config.toml
norm = "layernorm"
mlp_ratio = 4
optimizer = "muon"
orthogonalizer = "newton_schulz_5"
batch_size = 64
Rows from block 5 of a small image classifier, named by matrix and row number. Rows with one number belong to one neuron. Each number is 500 + 50 x the weight over its row's rms, rounded and kept within 0 to 999. All counts start at 0. Numbers have three digits each. After the name is the row's rms in percent of the matrix's.
After each neuron's rows are labels from the 100 images, of 14976, where the neuron reaches its largest size: "strongest on" is what is common among them. Only what is clearly more common there than usual is listed. The data: retinal OCT scans (Kermany 2017).
# gate: MLP gate (model.blocks.5.mlp.gate.weight, 1280x320), inputs 160-319
# fc1: MLP up (model.blocks.5.mlp.fc1.weight, 1280x320), inputs 160-319
# fc2: MLP down (model.blocks.5.mlp.fc2.weight, 320x1280, transposed), outputs 160-319

gate.279 078:571603442485557424528479527604442529537554436417620460520472462426513510412566608533530498480474485458501426442464513431492476370437469532487436538532529505474489473582565645533415507538524462525555509536554567503487449444540529447584518530529569509627506535431623497514527506518480549522497532471481465412508523450437498468458488468518514478559512522542534513573526574535493478516537514416474554500523512531521476432478527390471422509561584559549507543504535439539509422522565424
fc1.279 070:570511477516446475601527448516464514528510528462565442451438477488538506490385521573465420488523498530477450487523627442440472555446511493491471518547460539490489522559539556590473591505397549500455560499509497435544417508477540553579523480547496507573412532487523475486454544511583546508555533575473489431502487509477580533490470512544459503452477592587460442530477529529395553579467426437454481571484510486440459448519463616562420526449492546505574518509451497534543456503471447
fc2.279 069:535552525515450503533535436447479334530464576513497430517505477446559518477493440575527519467525483518435452477481459401482468449571550498496639469481481447522426489560524477448435578332503506503448485428568484543498480354446586548511519495542450440544562467446595504464466544497524486525474509563526549547530569457509433438534431553572389439507522500454485503483489451485568378537479550510443484459457527455527511441428430509493456516511542561431487424482543497463512483474433520
strongest on: finding: choroidal neovascularization

gate.421 133:463548539514408533580532516487465452534549521474509509568431524506386419527505415646485510505497487493534491531528402532481520436580448501560630563519488605491411496525458466489578421510443456464451462511606444540568495514560519442544420495458514492504453453461469543558538445563527484479550480447477506497555495543571583491489575491539562432581462618535509498507525613572402479518488439522487482467424453572523515433550562479475563535527414475464514514584555527461497535513516500
fc1.421 127:521559566474544544503522478513425483481652498566492479506571426505532513499465471550587519594458525469480499531488519508511432539491545410526493574551597461484443494481463555501489519530511479613619572494468383453572526435374399454473520419509506500494489532502492533543499526514412547511471390514536498423426467486450476488402470460537494543550476464430443507559512479452564562499425456476443549482514475473542495401435493411538444547465517504455570494576478491470537538537436519
fc2.421 118:583448541541597497512478486461486551547555533531414649480513517518444537515493573422405547478424507562465455453487427492523526527617507568510484446490515548484464523518528451563471478486506437524526561509485455415486494513544578406559422423535523424520492509573528445552442470476513445501455528535454411501532480559448512544526419474445595457529452580539422523576450451484480486462588485512477530407474438464551520466513448534529532365485459474463487467511588443497590455457573525
strongest on: finding: diabetic macular edema

gate.199 085:496522477465561504463584493500570567400529427521578620540428539499521501460479512489587536523560508496481500471517527520438415497457509581455492415494526540566512484496442486541508531546574572474566433436485493469441423480513503481369472550523617538447489430539463456448407471514504515459509526620533509439507415456469566531477536517498452424490472538460584405533512548492432502575441498488503518588483551528489611418479450398562506506594538473624591406560572557551557460501540390
fc1.199 091:551431534566509528531602535494514555505531442598614589552529410487446502551521480529491452407525502471548497459520522527597419561446472523553469467518413536536431493497493515630494536516536535484532506484499494527536515539494463334571517552553565467518500478447468487462496517421569500591472519491605491536544483556569562483421508390494499473460406491432463515490481510528510518529473532502457482558478555531534464428604508461495543470462476507490638418543456507537509423540434486
fc2.199 096:531478588434428485542505495475515570534484494485437550560490470505533421627442530492554458439450495519512641549528482455542520496541444465562507507501428540533483509526461462564509451474509527485514466444554622497496482460454534415545520509579534449498461452446588460521438491511557458569526464493517503501457517490535546569507511440563479499549504461409498543548531476592640588413468537595501520501515527536398442440585499486579546457507566505477473398450421435390512494461454486
strongest on: finding: choroidal neovascularization

gate.380 110:516505466502470510562571593557557476515482509515434466471462487537455463472503496428456506485496548462575432480486472534541487525518452561571410542602503523512521509605434517413468459519541427454489497500568552481510435443523392419495579461499442371643451504516540549460479454512458472589521527461536480480467465499571458463538545554477481575446397462449467527589448536501506562404539556528510426425450519455534513458466522659554443506493546437467431525518495511524562460561536600
fc1.380 104:537460475525496480503462504464535446536523435420503461572488449512518568481429561506504517512573612494474460486535535566414526399514463491529570460542513484415396477510467478501491513549443479480517459499560606454430510521497450579551536496485564516398508536534433374498480595530536437550538425591491496445539528485546526561517516556352512536463549416485498531448479497442595435454418558437556554575532507457427524557487516485469465559465535506533405515527506500449455480439458502
fc2.380 102:418455527495460527517487453410563388466538524462493515480576455646562531513446578432559567497528439390536510530488502466472539501512486526463561481469440594452522500434459509391422462414498436490527464541457555385447542496479452495531543498554547541495449510494461493445520527576509465457451573446454530490476505549462512584505498528460517483493473560500516661542452417512492530547513529480533509550543430454494519487525513559488443476352554582537575521466544626569420484447535564
strongest on: finding: choroidal neovascularization

gate.451 049:557417491511395522486508563450501517474521454572471488485535558484559495506452532486531502499455533392507594520495456493535427531521416457390430501464486532465551475501502466493482489509535533413586496487498483352474416454514420505449466569487480555479472558434527497417468501613546549591564531407527504550497507468542461568565472451447486577480516548444481437586486493410470465478494535471540497509512542445494572424521441427534562487615497535605550503534444481471533486528603435
fc1.451 066:570566573442446562565423481436499558447498510488534454447473517552487473460515553451510521553490479524579553474467516349536522577565470489529535491503494526463528491560498576525475474516519468513434482513472548543454476463461484531448580510498626519483474515518628573562474426542569486521549524401582481459595428538408436513432481487451479522458498511552377532488465485517470510513505505529524518460517419508484507460565541457452445564609423533551496578499556573547518461491490516
fc2.451 061:564594650431496480595443523496535502513473483541489522476558490477459456553495496402509394522503494496588521409482538472529463531500473515449495526533483532484448545559574509527462510500503534494458531498453549485462459547533476478476577497442571565509519517567592511519485431475618468548585509466471475414461515523463467513484528468394485481401448494598487516535484474453489500556485524524565482527475451481433535441416500536457441591488502468579501578494590580484463420463424478
strongest on: finding: diabetic macular edema

gate.82 047:533514539510430561529532530477414432431579530571463534529572462468471533525425455402478492542454521521559518551544490508379433436546509468560455531460470513510435520542470508433564475533569560404498483548608503480455466494527446457522581530405544482502548508380560490432418530548428410523507479517573565538447545514489560432549545560461461596440510557532622511534552585474546490515399495559452526455589556494556454484511526581492548519590508510536477547469427544563558481477479598
fc1.82 077:500568465558506493443440579471513479481499439536529570439494499514525406468378479564470531531447524488532518454516558567505527595539541459499556510484511501533475526520458533515499462569413449446593450524497443442522414500536541592466512451454392511490550482514501514372399559539446553416440600519445488437475436530466404506523511562566504513488538473435419481421480415472606517530399429492463516574457420487512486534483464453516538469394521480560536355516566512504519550511520522
fc2.82 071:461501476557529539448389525526477452483522463504496485563432466600575471426400501439449551472449540472480481440461517502521521579465561529446529538537512540478474555562471615570502449584433508499479425493514395510523465510501534589525500496446447501480429488491495571466453575486427543392464565486442512464423416527502435508455471620590497433476563515495515434501506430418634484560419502513457508542483383484464498525469503521564540444426579465547547358451526517488551529456579450
strongest on: finding: diabetic macular edema

gate.210 059:550531531531444516537555572432482532452493491454517521478497586495475426548522520501553500511465512480457576532402500567527518430521527498413479502451556514460463492460465551432559467475477509487500551464486493487539499435515477502450511518560611475479423518566484564446541495437523545538454498491527437359475484479489507460598493534544510571560474561453434459495491511451472540455515516548478493580502536480557475505544428509583444575501430426585525455477566499420517419441560543
fc1.210 064:446467455436602450542508468620444430583520459460467438480471460501562503456539511542416343477513418455550479547481538511418504498468492580519469513504493482526570466517514475591542500501547484522481474520446524517430521446522562590506469516528351526441510509591497514578540515466458484469470440427383540455459509544490456435439494507523544484503499487478529526474566510381483502529524618472542456535542478527480466475545392452557428509548507507512508517440584478482485517505456555
fc2.210 059:408475505446523535561445493436499443526552475505531455501473426526474527505517481555531435532542496477393436590461465568394512532522528612506457515510494494510523571539476439537485444473467471493475538471496535479551519478509564563441547431529472539397496479578568529511458478573509501463432567521438566473506486526460537480457412522485419476464513557487529540469528484415516530625536585500502496536526486555459552451491417386517495571504490372520474541506559507476501518553530516
strongest on: finding: choroidal neovascularization

gate.756 067:557553541535444509583454575489483524539535483525471438451417512398487449485409438457517608462526429494498414502476471433490504524544392526600464550520543534531494459521517521547542436445440446586508501460434494491453600466501511420508513557514464432533582489543561484499492540470524539462538559570540548503471578519465598560465514602483497507423421438481536421521506565490476480522561379464468513516596484508486537637475467527434529514658472434592496511467507487455514454532515397
fc1.756 079:483522597527488532580565450467510502471502593519489525571531537572580552522552542545563489352401561424429547531420485368410532520507568519493543497452626481504485551428473520477518538484538430523430485534445513561525535566548484563435525473541619532536528509461433534440507434507442563431597425584517575445565536522468581491495486526548479572500478489535538434551476508440542531537436490514536426440479399480482486536480512474565472477407459504433549571404584477505486492538505547
fc2.756 078:466446533456484468581526526517543508465604498538539454598599493490473536430619518506580492400480571515377460489461537438482496529468467520413596432472475471506532522437527532459460505529518469493487473582425538468647568539547469477469552468561552501564441434484399430508498518494536606548584346523452495531490402470494505486501501507484421454481537507439506508561525538490567541522475452517525410451486446488447521490464514496539514553458486481480487581504533446521489463548499539
strongest on: finding: diabetic macular edema

gate.276 095:538539538501567526419472485454508421470528520499467509476515486496489545535491579472520493528459511491471553533519555452432552414529531501546551573487497503480390531531485508547443454547465581517380532546544474499597505425442500560512522518541592467480503555511489559486442468537538454532510498478552503475501487558451408600459507471526469566461531499450506443406526393552586405490560446473500425370526526548505605502380494458451482517585448497513421478494467446494525422519519450
fc1.276 091:529517527475498506479457406435503488513566437472537533414494487468497575554407605556520507448449606423432396468454517517439521402483555503473511545449520470401413475464556574504457593458486491393599475475469539475387541499448505555563522486420518525561398503513483520556467464485592496537425560517468443428523449473531603460458527470537588553529579530528442434432405514520478568402444561561492472574492534497453500498545514489489545440462470448527533476477474453563497479552443547
fc2.276 094:478527515508599462515518577497549422474496457511524556391477533414528444485527499538493454465568457480400480499438465497533458432488462576533556518548516592513544597425571577586424436494595458478492572502526487492500485450465396495535558510448481399551467487502438493516488458483590512554472486480470432445477427462450461500469439439579482459520477535492502520535542491515537535476448561602487514541396589529476562513471494513509528468489399575589473465521486448474508453528484539
strongest on: finding: choroidal neovascularization

gate.726 057:513447391388476598523565477393518511507506427509524383493521510531462456428466466522537445441586521494478528400541529506422474487467492544428546454474555468447500381532472493562459454639550553424560432480496544437485481446585440561545480511521415522482486565487540501495523451502500512511483410577522512473473425539526536545531436571412562481589447538539542514501455541438529510399503480543467545489438447535549395525534568522509418317597498536484477516618538472523545452558519563
fc1.726 076:442555614517512495497535506436493520523453515499528393493506521468465489502474489475508577526474514472499562477567547448532523547516562534455471587489437501454445490440461504485460413532480526516436487605462531488441604518452462566378457429631491466526531414449528501538450629547447523480452508496468535498485477439544531547446538521500476490531511467511591502534405488550383442449474600451520430441444505486518573589525530493539582438569474417619535533533463535506455542557503428
fc2.726 069:479484509541480409511510473339504521532485461469459387559504569448409481520449578498448589580524417376453490408498493520507519563499587544459545517490534534534449552529464504481471510598501513490477518608510500526423574555398491496485457466539524542459535414522533481506445472488489501514471472484560532430454425379593478483511450504511532476583391562503577586457416457497520538483557497465483438423463561473510508563491524500537569436587434516567510561549405540501500522541577525
strongest on: finding: diabetic macular edema

gate.459 045:555545428552428562427535493615532561498643458493413522604518371546541466563480524514475467462521421511494419488456461527516369528528553518561533539505607515486558557490561483421492414471511511487529512522529465443530594465547468529488462517478542497574435469604558497517490566577523467443627499479521587405579366484535521490465463520538438498451507546521401525443560560485502531458594542538473501535476477518522445611443521507541460504582430512464458526495459445427456508499498444
fc1.459 068:464569547498432550554496521475512512559436425477474527531562582541417436476442507509546492542473523455407507470458481437421549448416484482490567495490531544493440514485525467526591514471502467328529424464485577497554509447480509496563406417479546521519532471494482479605523560595499433509545520458533455514483538492505486394506494519554575493585485500562418540458548512426562435517466561496551486485555560464640457518437472497580468609490424423466423509521560488578564539494460575
fc2.459 063:449504564443413515458482612445450553477425571482431534538512537539405500526471536565537381497444472466391567460515538496451558448430482556562541504504530566565357508492488500554541480408526524468536492423475546572579519493489551503560393464427553527471534532457474478564477558555494521512525484505518507544381556479505471363504541514575537509474527510501499514481477542473566523544459543461430507523527557496564452492497437550557558548521420514464456444491516505523522601534464491
strongest on: finding: choroidal neovascularization

gate.241 082:520445514437417505447403552508558520568479541469561520518512638472517442548428468446529498565528499451448508523386359503592485491477482514482553510528447486471477455459546622511618435595422557526495522565501493472484531479461530554482561546526483500529403457557458539545486392515603508431541503551589414453551486461494575536556455532392438582575503437486589466523430517562517560541360590564526466513611549578442523542493485446549425510502533545548492503527515454514492439575462513
fc1.241 087:478525556518530535469429545493425528448544426451496500542442489436522522514522473516487464450441580450465572537504545527449464555559444435402484525487383546467547555550489431523579550526556438411436430416465598558494578423441592519398460536588512552544478506421554452423525507488451462511520529507502478588471516564450456545481419469460499535567551599415466396494533479406449407375476483512577565487488514466549513525560470445517486580411525542507417459527476562448527500507460487
fc2.241 087:486520475488587387423435572451430510452458482404464529557479551453619525516360508500572458516467528480497547460408485522586438436496464511516384504446515490469434537486388481551542543542563495467534526419459632461464586501558536508444443554534529416468519550490496563464489487439483469453576548662552481527553569450558443560527507516413442504540496510500491402507546461450507488469444548609571462484517473453570493508550458488544521667434469518558434469499504476521480574521518538
strongest on: finding: diabetic macular edema

gate.251 147:546476502480458467525421596485489451559580595545481552479509533478472446543525485416540477461541414485414453501552551497406562495489483477568477524479528509476567514484498584441432476563403422533553537577458486489479548506569435480408535522444401492549538549517570510505481579533528532383402466522534505468483484444521546476541433560519476477552551550446544477591510532424505556475485439476520432550557432521438429445502474475481421556517497486525443406533503543494450552534559490
fc1.251 123:508484467529464533482461415464467529494438484485520478566480535519561541522509474572460488476434460588539518478448418520524491544493549543507486489456484520511469534511566473409531508429538565471451469538435532505539409479467559512581459491456575539357481439521496486471508500519503526499552497495458488499498488485432457471379576549528440548496532518585466577473490454569469437540568524585514531394451577549514533536518510524539578478470447541407606551426488457495550508444486450
fc2.251 129:484511526503400485532478532499442537526467425596580499440469461526476514443409470426583404466595447478529498556515481475490538489465459466482472442538493462461531595491553483522496530541474459658564464511536488504484529575523495480426453531481489476567510531575462503476552507586501519511507589554532434502436461485484466469430577542459499422510550513422399503537556584455528470558531517449517551471434476612546484456527429472607508500481600538437448452442527577475442575452609458
strongest on: finding: diabetic macular edema

gate.171 136:547504516496451478541458517477526577484545484491459470547507515489520580407496527457499492553543467423566485502498451463473539526470498571480475422503387498510533406488447481549495517528437568529395510535480472493499598544608523511492519533602540484511453610599388461465498426462434497563547441511586537440487540414524413515578504442458490500488488525527481473520481526489541547580442529481492468528454536486510420507491467548503568514487477426553542464558514497539484547541512369
fc1.171 131:556520579470451534569431449515519555412495532531466493551480562551550607483486457584537519450524502453518463569433452457533574471517492548510503474505491537548513493426455509514479539511478610482359548502458508456485582470552520480436550478530502440545435580514354527504480460464515513567522511465553536450505437455506441520596510529456483515451537522508494546474524445379517486563444483476445431479495560431509421546505435526498540485487489480600546496539594473516437521484429413
fc2.171 143:470534530465468523535580664548474405511542493437435507471548394466579599603524488560497512389533470520429541463533583476522520437423526503485573555551637547558362519551398465424493521480560506488475474488492495506464548442447530505461522540443469503554516572547533549472536430491558521477457481521440534468549407493567535548423395574423494481520504483490423561482427528560526507455438434598425525451484472559451496472471500560478413444493498507467521446472603443503478439481509512
strongest on: finding: choroidal neovascularization

gate.538 052:539480491485456375517567462542511444486494509494503392518514442565537498490558440477535529424514551524513482534517513446495524593513457458515498563527532560585495473513486570526436550570478565500497424545442538521508512518434524486454459540479643416592462447568544484493501512408508460520530534464602509432483556521445443485515484518468374629465473569531471468457503546485413477562477494511557513423435489552523544543459475522485526414544480529514628493572434514431554529559487471
fc1.538 062:506510550472514576480505472452542538429553531503433507484489462478473569483498512464496565533502516567547455398481432390430461511647460508457522569584507552531493495437535506520446512570470562551462529498466453537448482498520435537523402390425441455425631575467434457443459513477552462491470503513518419497527556389471526476480475536524469481472512511531430556432497431494584555421453484396559464466489521379535412494513581555505550456467550537519521550557468390531450526539451523
fc2.538 059:521506540437494455543515426500596466404577482497421434523438469483484516454509405484532516503605537525599460404438478422578492602537457504524416506602495528495544557476514463503489527642499516549434467537468521489472452612469483520490442444465516408489610544598471416506482569528578413478423605584544492414528581386547491459508470532479468485553418528525441450468508453545491412463439538484500493486456507465542446498472527562496523463527521581516589526588452453495526540511504515
strongest on: finding: choroidal neovascularization

gate.395 122:520449541416476544437510540540457552538528562444591559470525408500636447449517524506441547525574528422575612489419522507480545475441528584483463534436557529451529473431536446498508559527514508481451417495483551472449428520445432465486485439498572464519489441463525465463427491559548488514517555595469502429507563453468519410506490481496455540508513516545369452512479501454448491376518446559549583592478393457540491577438505507560555491471614458379436539612562433496596528501482515
fc1.395 112:558549594503493492504494494422477477490485504490479477455515488530481522463492543494481572454456514512416479420409452434487637565510536527513569501388408625517515501441540475500512483510492449561429653427560504454503450491546504524546392463529526467591483567458490509456480636511544511466533477490529481505533475474531524545537572562475483490470455482556360459572527492476474454475534472511444545596464468478564500423536509441514506465415533525457471549435511385553506513527463548
fc2.395 111:523500468481564570467502489538535488416549577514475502414576462517516521473403333556543525511462549476502528498418551495410528528430386483462519517558448463529425489536486483515458492545567551502411557506537509435545474415458408530548465568493546476470500554444514578555604408486407574477479465531511433574452546566448577536560523578480649474501524513567503406599581547513468543490477473477518528489463542508489474454496490525480517566545538551532413435541523471442510465535490422
strongest on: finding: diabetic macular edema

gate.289 114:484524549487493519375457504371522531528624397477517492564477503436451371453419579544549584483525466422580544538436470448501430495453512507475450525468461554478579586527451592503481420505482551425527565543471623502458493520423486500517486486472523502452533519503489391457463557593487560579590423520413591479510551513478571495421540507524564453493520557513494514476478615445541409484506408408538430613525482547442503493415550491520582529517542490565665517522448547575540514517551514
fc1.289 112:589585503464594473474456557527511484597556556481500425414490489581453597517473537514475467392443512465507521476554479530460525436520560478629509464529437392461562479493443515463545563490524476514576497503506450515463555477536556388480552521527423513414440450544435533561471450533553507461450499406494513561451392473486601481453395483479513480467515580574452468571584477488458592513506555452503551466519473450501503562533452508509506495492485522500458419415507483500533526531462420
fc2.289 103:536637490542614501479461518390471459588479510401580507473527466495502468517393482514478459425538417475426416516508503497467471538530464497538469512498485489494499472527511525482492528584500448551510517464507448430497402468465500582495607440487499484463474530525478537422451425498411465500488502554502559473539559536504397532473564425543536513521506526425509550482469632521589497522480520481466531471524560543481446523527433465499491466464447508522511447487612454495457586604489495
strongest on: finding: choroidal neovascularization

gate.13 154:544428475564513456464511587452486571559491627577541495592555516537468499348559486490503502459530520434506472498471480460513540463464418458493514446563429485509527423531501511425515475550440408525514510482475485436427554542527419417431550467516444552549424575489462477471477535534456539435454484450406532523569432501519465460590450617452512576419597532491568459446481497477533578543511513559527513546503436443606493505434605495536552540495439605471478518541498448573547385441434446
fc1.13 157:540483495429433533546463449507489480462511412514483435522491543446371505522526549414586477504583506555457552491432548538531410518555539556463521459510466542528517413393533565539414480496626493539422477556473467487551459606501535488490423485395550526482515452398557472503499435511551580508505444555521506528566490481469518548550515488420566489509539477460476482471534485554501406482504460490498435480550511504512538404433558558463452489520551536452439482497576566473428549566587451
fc2.13 151:497428534569455610511416550486502412547436489591512475510535510496449553486503465509452509442442567534463505550460389561446544432483518464515533520568575518553511531465509559480430553539519559549524495470573481479526479501549523434539452489495556532426517473571512426474526501455530462498615516486550449517506462530516466409527553508468540376373428526421527537527524446550564452419388458410479472545578476478565479520555556474463544519452511634532489554451495544493508507506460554
strongest on: finding: diabetic macular edema

gate.495 075:463467539504488451592573576475435510468487538466521534531542544438454457419611482526457611366519589552482459508499541581470450518498443430492490489478458561517500478476528511441488465529511435443358452538522460496500497480518453483528560436526496448566532475439489445509450537483527568682448511391449527530427642486517451485521563535557518525564457510501485439473549522497483496624515535546512490557471554586569424454442623585560526565542537398444513452468491495481559472423528477
fc1.495 073:448372512555448488516497519556455412496575565439558476464627590537530397463573477480411603490478519588545483504502510457472507483388474461551546473491501569466509515500561441459415438515588483511502399431486470493531488414498476529596553481472556479549491508431470534500550521492509565506433501463453507523416576545572483474562601548565528454543422477523542503562520488466474485518457555554543506496480549514465440470452524604490528626591530464499545513429431542635537546469454503
fc2.495 083:395417459491402412533436489492471414531507556413475452461495529528496461538475540494482583542481539572508501518468479445506526408483533557497412498566512463462560510575577450486438449508508470507485425518563444486512492504525430499605465554534519461522510597525480559438487526494453495484485579463486478510337525490549519542506531530524602456565544412514530475518453538509517523502494512526501408566498498463517511503510506583483551579568543455504533516423424549522434537512483504
strongest on: finding: diabetic macular edema

gate.76 118:496516476592448429478562552489492480486478454531581670524533495548471600462582515571554480598565384520448397561472635525565477543558511516543525492486446504496490426461461504467615522498518486528448506498502467392424474508472479490549538546527557484530483489554392490504448421517478485555435469556484544564477527545510502500499442433576492618476536561504497547549463544488416554520459490444562521458431487481450455493503443509435591606405486432464523539521509474460526466520551395
fc1.76 117:526432353558521551608578517467505471463530382476494545503477519503504558444544499392454476553460444423566518470502556653550418458493513446508568544595533561485481505485459513522551483526530542454430461487600494482439461369504355491520446531469410594473424502511506456489427527424584595467543570444459492499520558447528527531550552461591513501563512459497534442495565438427568538447530456497568558520482504489444471526496461424390458503474489581537517566373487457402496420487518561
fc2.76 105:427483496535567462512412536422514488527474494482479480552487524405487449548549487482584515391603437510602527478456518423456388508425471589649513544494451450532391517448477543488533477365466494514527507469469487510483460504553495462529409543447492501460564491540495447552482608621538606529443467570543503511505506460537435508472555435483484535621488405460452578520410566506500526478515492496505536499573470567492446499523514590549454393450536498402480514479561513481408426479573482
strongest on: finding: choroidal neovascularization

gate.544 032:544532492478539485504517496487474601614510538482351579506506482487501444478549474575516532402428485491426388441498422553351549538550425507563438515550583474495538538557584517523591522551526486498461501503484554470472388559593516453481508464426568600460519570523539521380477549566516476494411450536427570462487432490439510534478522578484505547467557502506498553467474502532523515573492495513442515461446459503529434566451487536406450556534582445521525447560492404458513498558528461
fc1.544 076:486435549488493538493442474553496429633408488481505573504501425445412431528496545458573521399530509432441496547435506430510537506448467402536490559466521537457546353584454492449480490508468567542456475618534473557530551494502514476539586471571524524474494475507465509457503564505512480504583538508566508444533522474465545592612452522426484456559513443411413487508449465471536607485438534487478446513473397489503491415536511474465593405504470574471494559492629502571467500483470535
fc2.544 070:457472458488536500538459426566490487517520460483454505557487350481419500565468497467533555413519450413466507536428540476509452566491530457529564551449435573419544399607493443434518499531494542535509481526544481481537515448527582526507583490544498520478427463536530475496521535455486433584632612537529477451531499511468524577600375540458371495450531540423460578543519465480577604498455571497610502525433404476475439457483534464541557533429464470475498554552523489550512484487525530
strongest on: finding: choroidal neovascularization

gate.154 132:507584509486507509607498577479477464513481486530491544569478516501530476533470487528529505509396444459528412433488527489520495416495405548504444500465476442501423529545422501524542500567505574460462654482489553444494516544544534497448445516511529475519519400453486540479468542415502521568496582454536471482548632488547558543516505475508483467405544504468578521551636509530513452474486526488562418426461513519535552562593475556537422530354483476494520428538531521437380483486488519
fc1.154 134:407465586520546586492565428356477421542492601501533562452491500467482444436466565515546448587535623512498442522531544513515501510481575490476448528476485483461562468448559422549567492489500504487447447530536583504527487513486525455471478488456485511463518527493552571516513534573591556487508464469501544538505432499528518536412475489568564501532502519504444561487403574436589485535479479467478534507498413432476420566510410583447435404522569482521446447516528437495501447524536503
fc2.154 129:378539512506421565538513554496401477551473410518453479471553491569533484486434568470475505581458508439428432505445444535508491373416580487441518529509588457528569494485509449526525504486427524616476572490568451478542543609532527566544550585533448533523509482576549383465577581493498494489444495516424570496528459583529434478476511506519476475561538518577556427447529548495452501522441468475518512491417506436413525477480557515464508480480499455529492576528571540519493545446502476
strongest on: finding: choroidal neovascularization

gate.647 137:563535594537512557481514515482467601522475477531525481515481420497555447545550502362522467516459456452455540562445451505562541416404462548544537481465507467494540456593585545553519419433464474516453498566418477529492493483548399533535547537515461423397414447495553460460500474477522524522503498553561653541499565532452443533469470419597542549517544461534517513466472588532529519506550499593550502415458514550485392544464491512383547612465521498478570492539559544574478517467528526
fc1.647 121:522516501536474472503512543575550453502554571451516474487479524425460457446423528503521536525426514542556575527521519556445497537532590438538462559472416532538462501452499551518586588554576595582564535451440493424511409545456541549528463524569492499438544595529478545543504512396482515515432588510477450563546542469445511545481548504481458463513409651513478483579515426501431482561435457518547441468553546552488538490551463446474403475547570420422423371502506448556509475507546455
fc2.647 128:404536508476480517499494445522563528477558591433410474483548479395488445508569457498489490460490487454571507484459487515626588481556524567557486481463540513529526472498542460580575422519547500533487585479439594449559515535487431564476469533491554544469454513477503483544547419496492486493532535587565570629484531480517445546539498474551553494582519533543550441522497464464564532507504500575476589429485391370446458463511451570422559491515546509409585495470444438517513522472563484
strongest on: finding: diabetic macular edema

gate.101 051:424600432605465518582476505455528477512459577556479499543457501474484522549536508516513465505540463457486524432502418520446505391446491527533402504478494521553527505408468538498522526606509530471411504535494582491529430547480507473450567552445500429533522465533500590462474485470426510480537501470446590351571425436536527548497508521354540530543601496475568558513506499420496448477520536520490483495508560596517539543493507548504490412544530574496477459583588487528485454557516548
fc1.101 060:475600500562509500448434522474461485514514453477442427478531440510456557528578551471567499560495564651518494429556451514569532590441545543516454448515541473589556555502515496499558435465504438544521431450548500369460557480450470510432463553422464497495523531457407452473533616503465544581572538498436528468447497465531486463504522530638637422506529441406435565459577572484496532500421467429484448506466485538455584511411429561493582495498538541367459544556526526451467499578532521
fc2.101 054:499593490569519460490494489418532532454500527475476458463564464527537553498523500493568529505515515560539453475496563497429500553522457553486491472545545528541550510476469495440514478432372386481509497490500515554457513430486470537525473468496420567468548484477489462470490582504582507619471494520367584468486559585521447503545604492624654565520428367431499621554502603544497557494511545464435464482512426549540427571495536512502577473505424509509493558571519574452425495548510524
strongest on: finding: choroidal neovascularization

gate.55 053:511525453455493498536504493490521504487484498434594579579484606622524582454532533553532558473452469478496471451463488457454586456476582490407555405510573456455461463483514514565497485480505523540414479584438545388470435509478475490530598522497571429478390499506494535555479464505510456474531541489537439478397532561462459540588391464462448502561442598514438439407514517474582484546517471489578552474499594466503524544447551451565559585528522527460491468511508488592475459500574427
fc1.55 052:479542580555458501499503541425453423563530424589540477481436601432363533463511594425478454416434591522618499542498567542504567533503506527563490494509556488491525475562469509529489520473533468564438547384429542473432508536515523508511485584493415429595543607530480531518463484520532537422466440491524421515440503559472395501519494509499543519453527551528408485467486579460516531500603499436558533519554450471473492552507581558598491459514462493499456534462471418452513469548567561
fc2.55 051:385460474521567524422406541502460535527482557518543396498517528437531570585468591510570539504484619536538558510531503537513510548496484542458587529469488448559508528506467464570491579443519434542537494416473489565471466545539502422519504523405424516491511564460524480495463545501528606503420548396464506484475454503477417556472491442470536464406481421536477553485432480454435428527510480483478460438460471560451555442567455558482500511477548459449500556489506485546579488562529516
strongest on: finding: choroidal neovascularization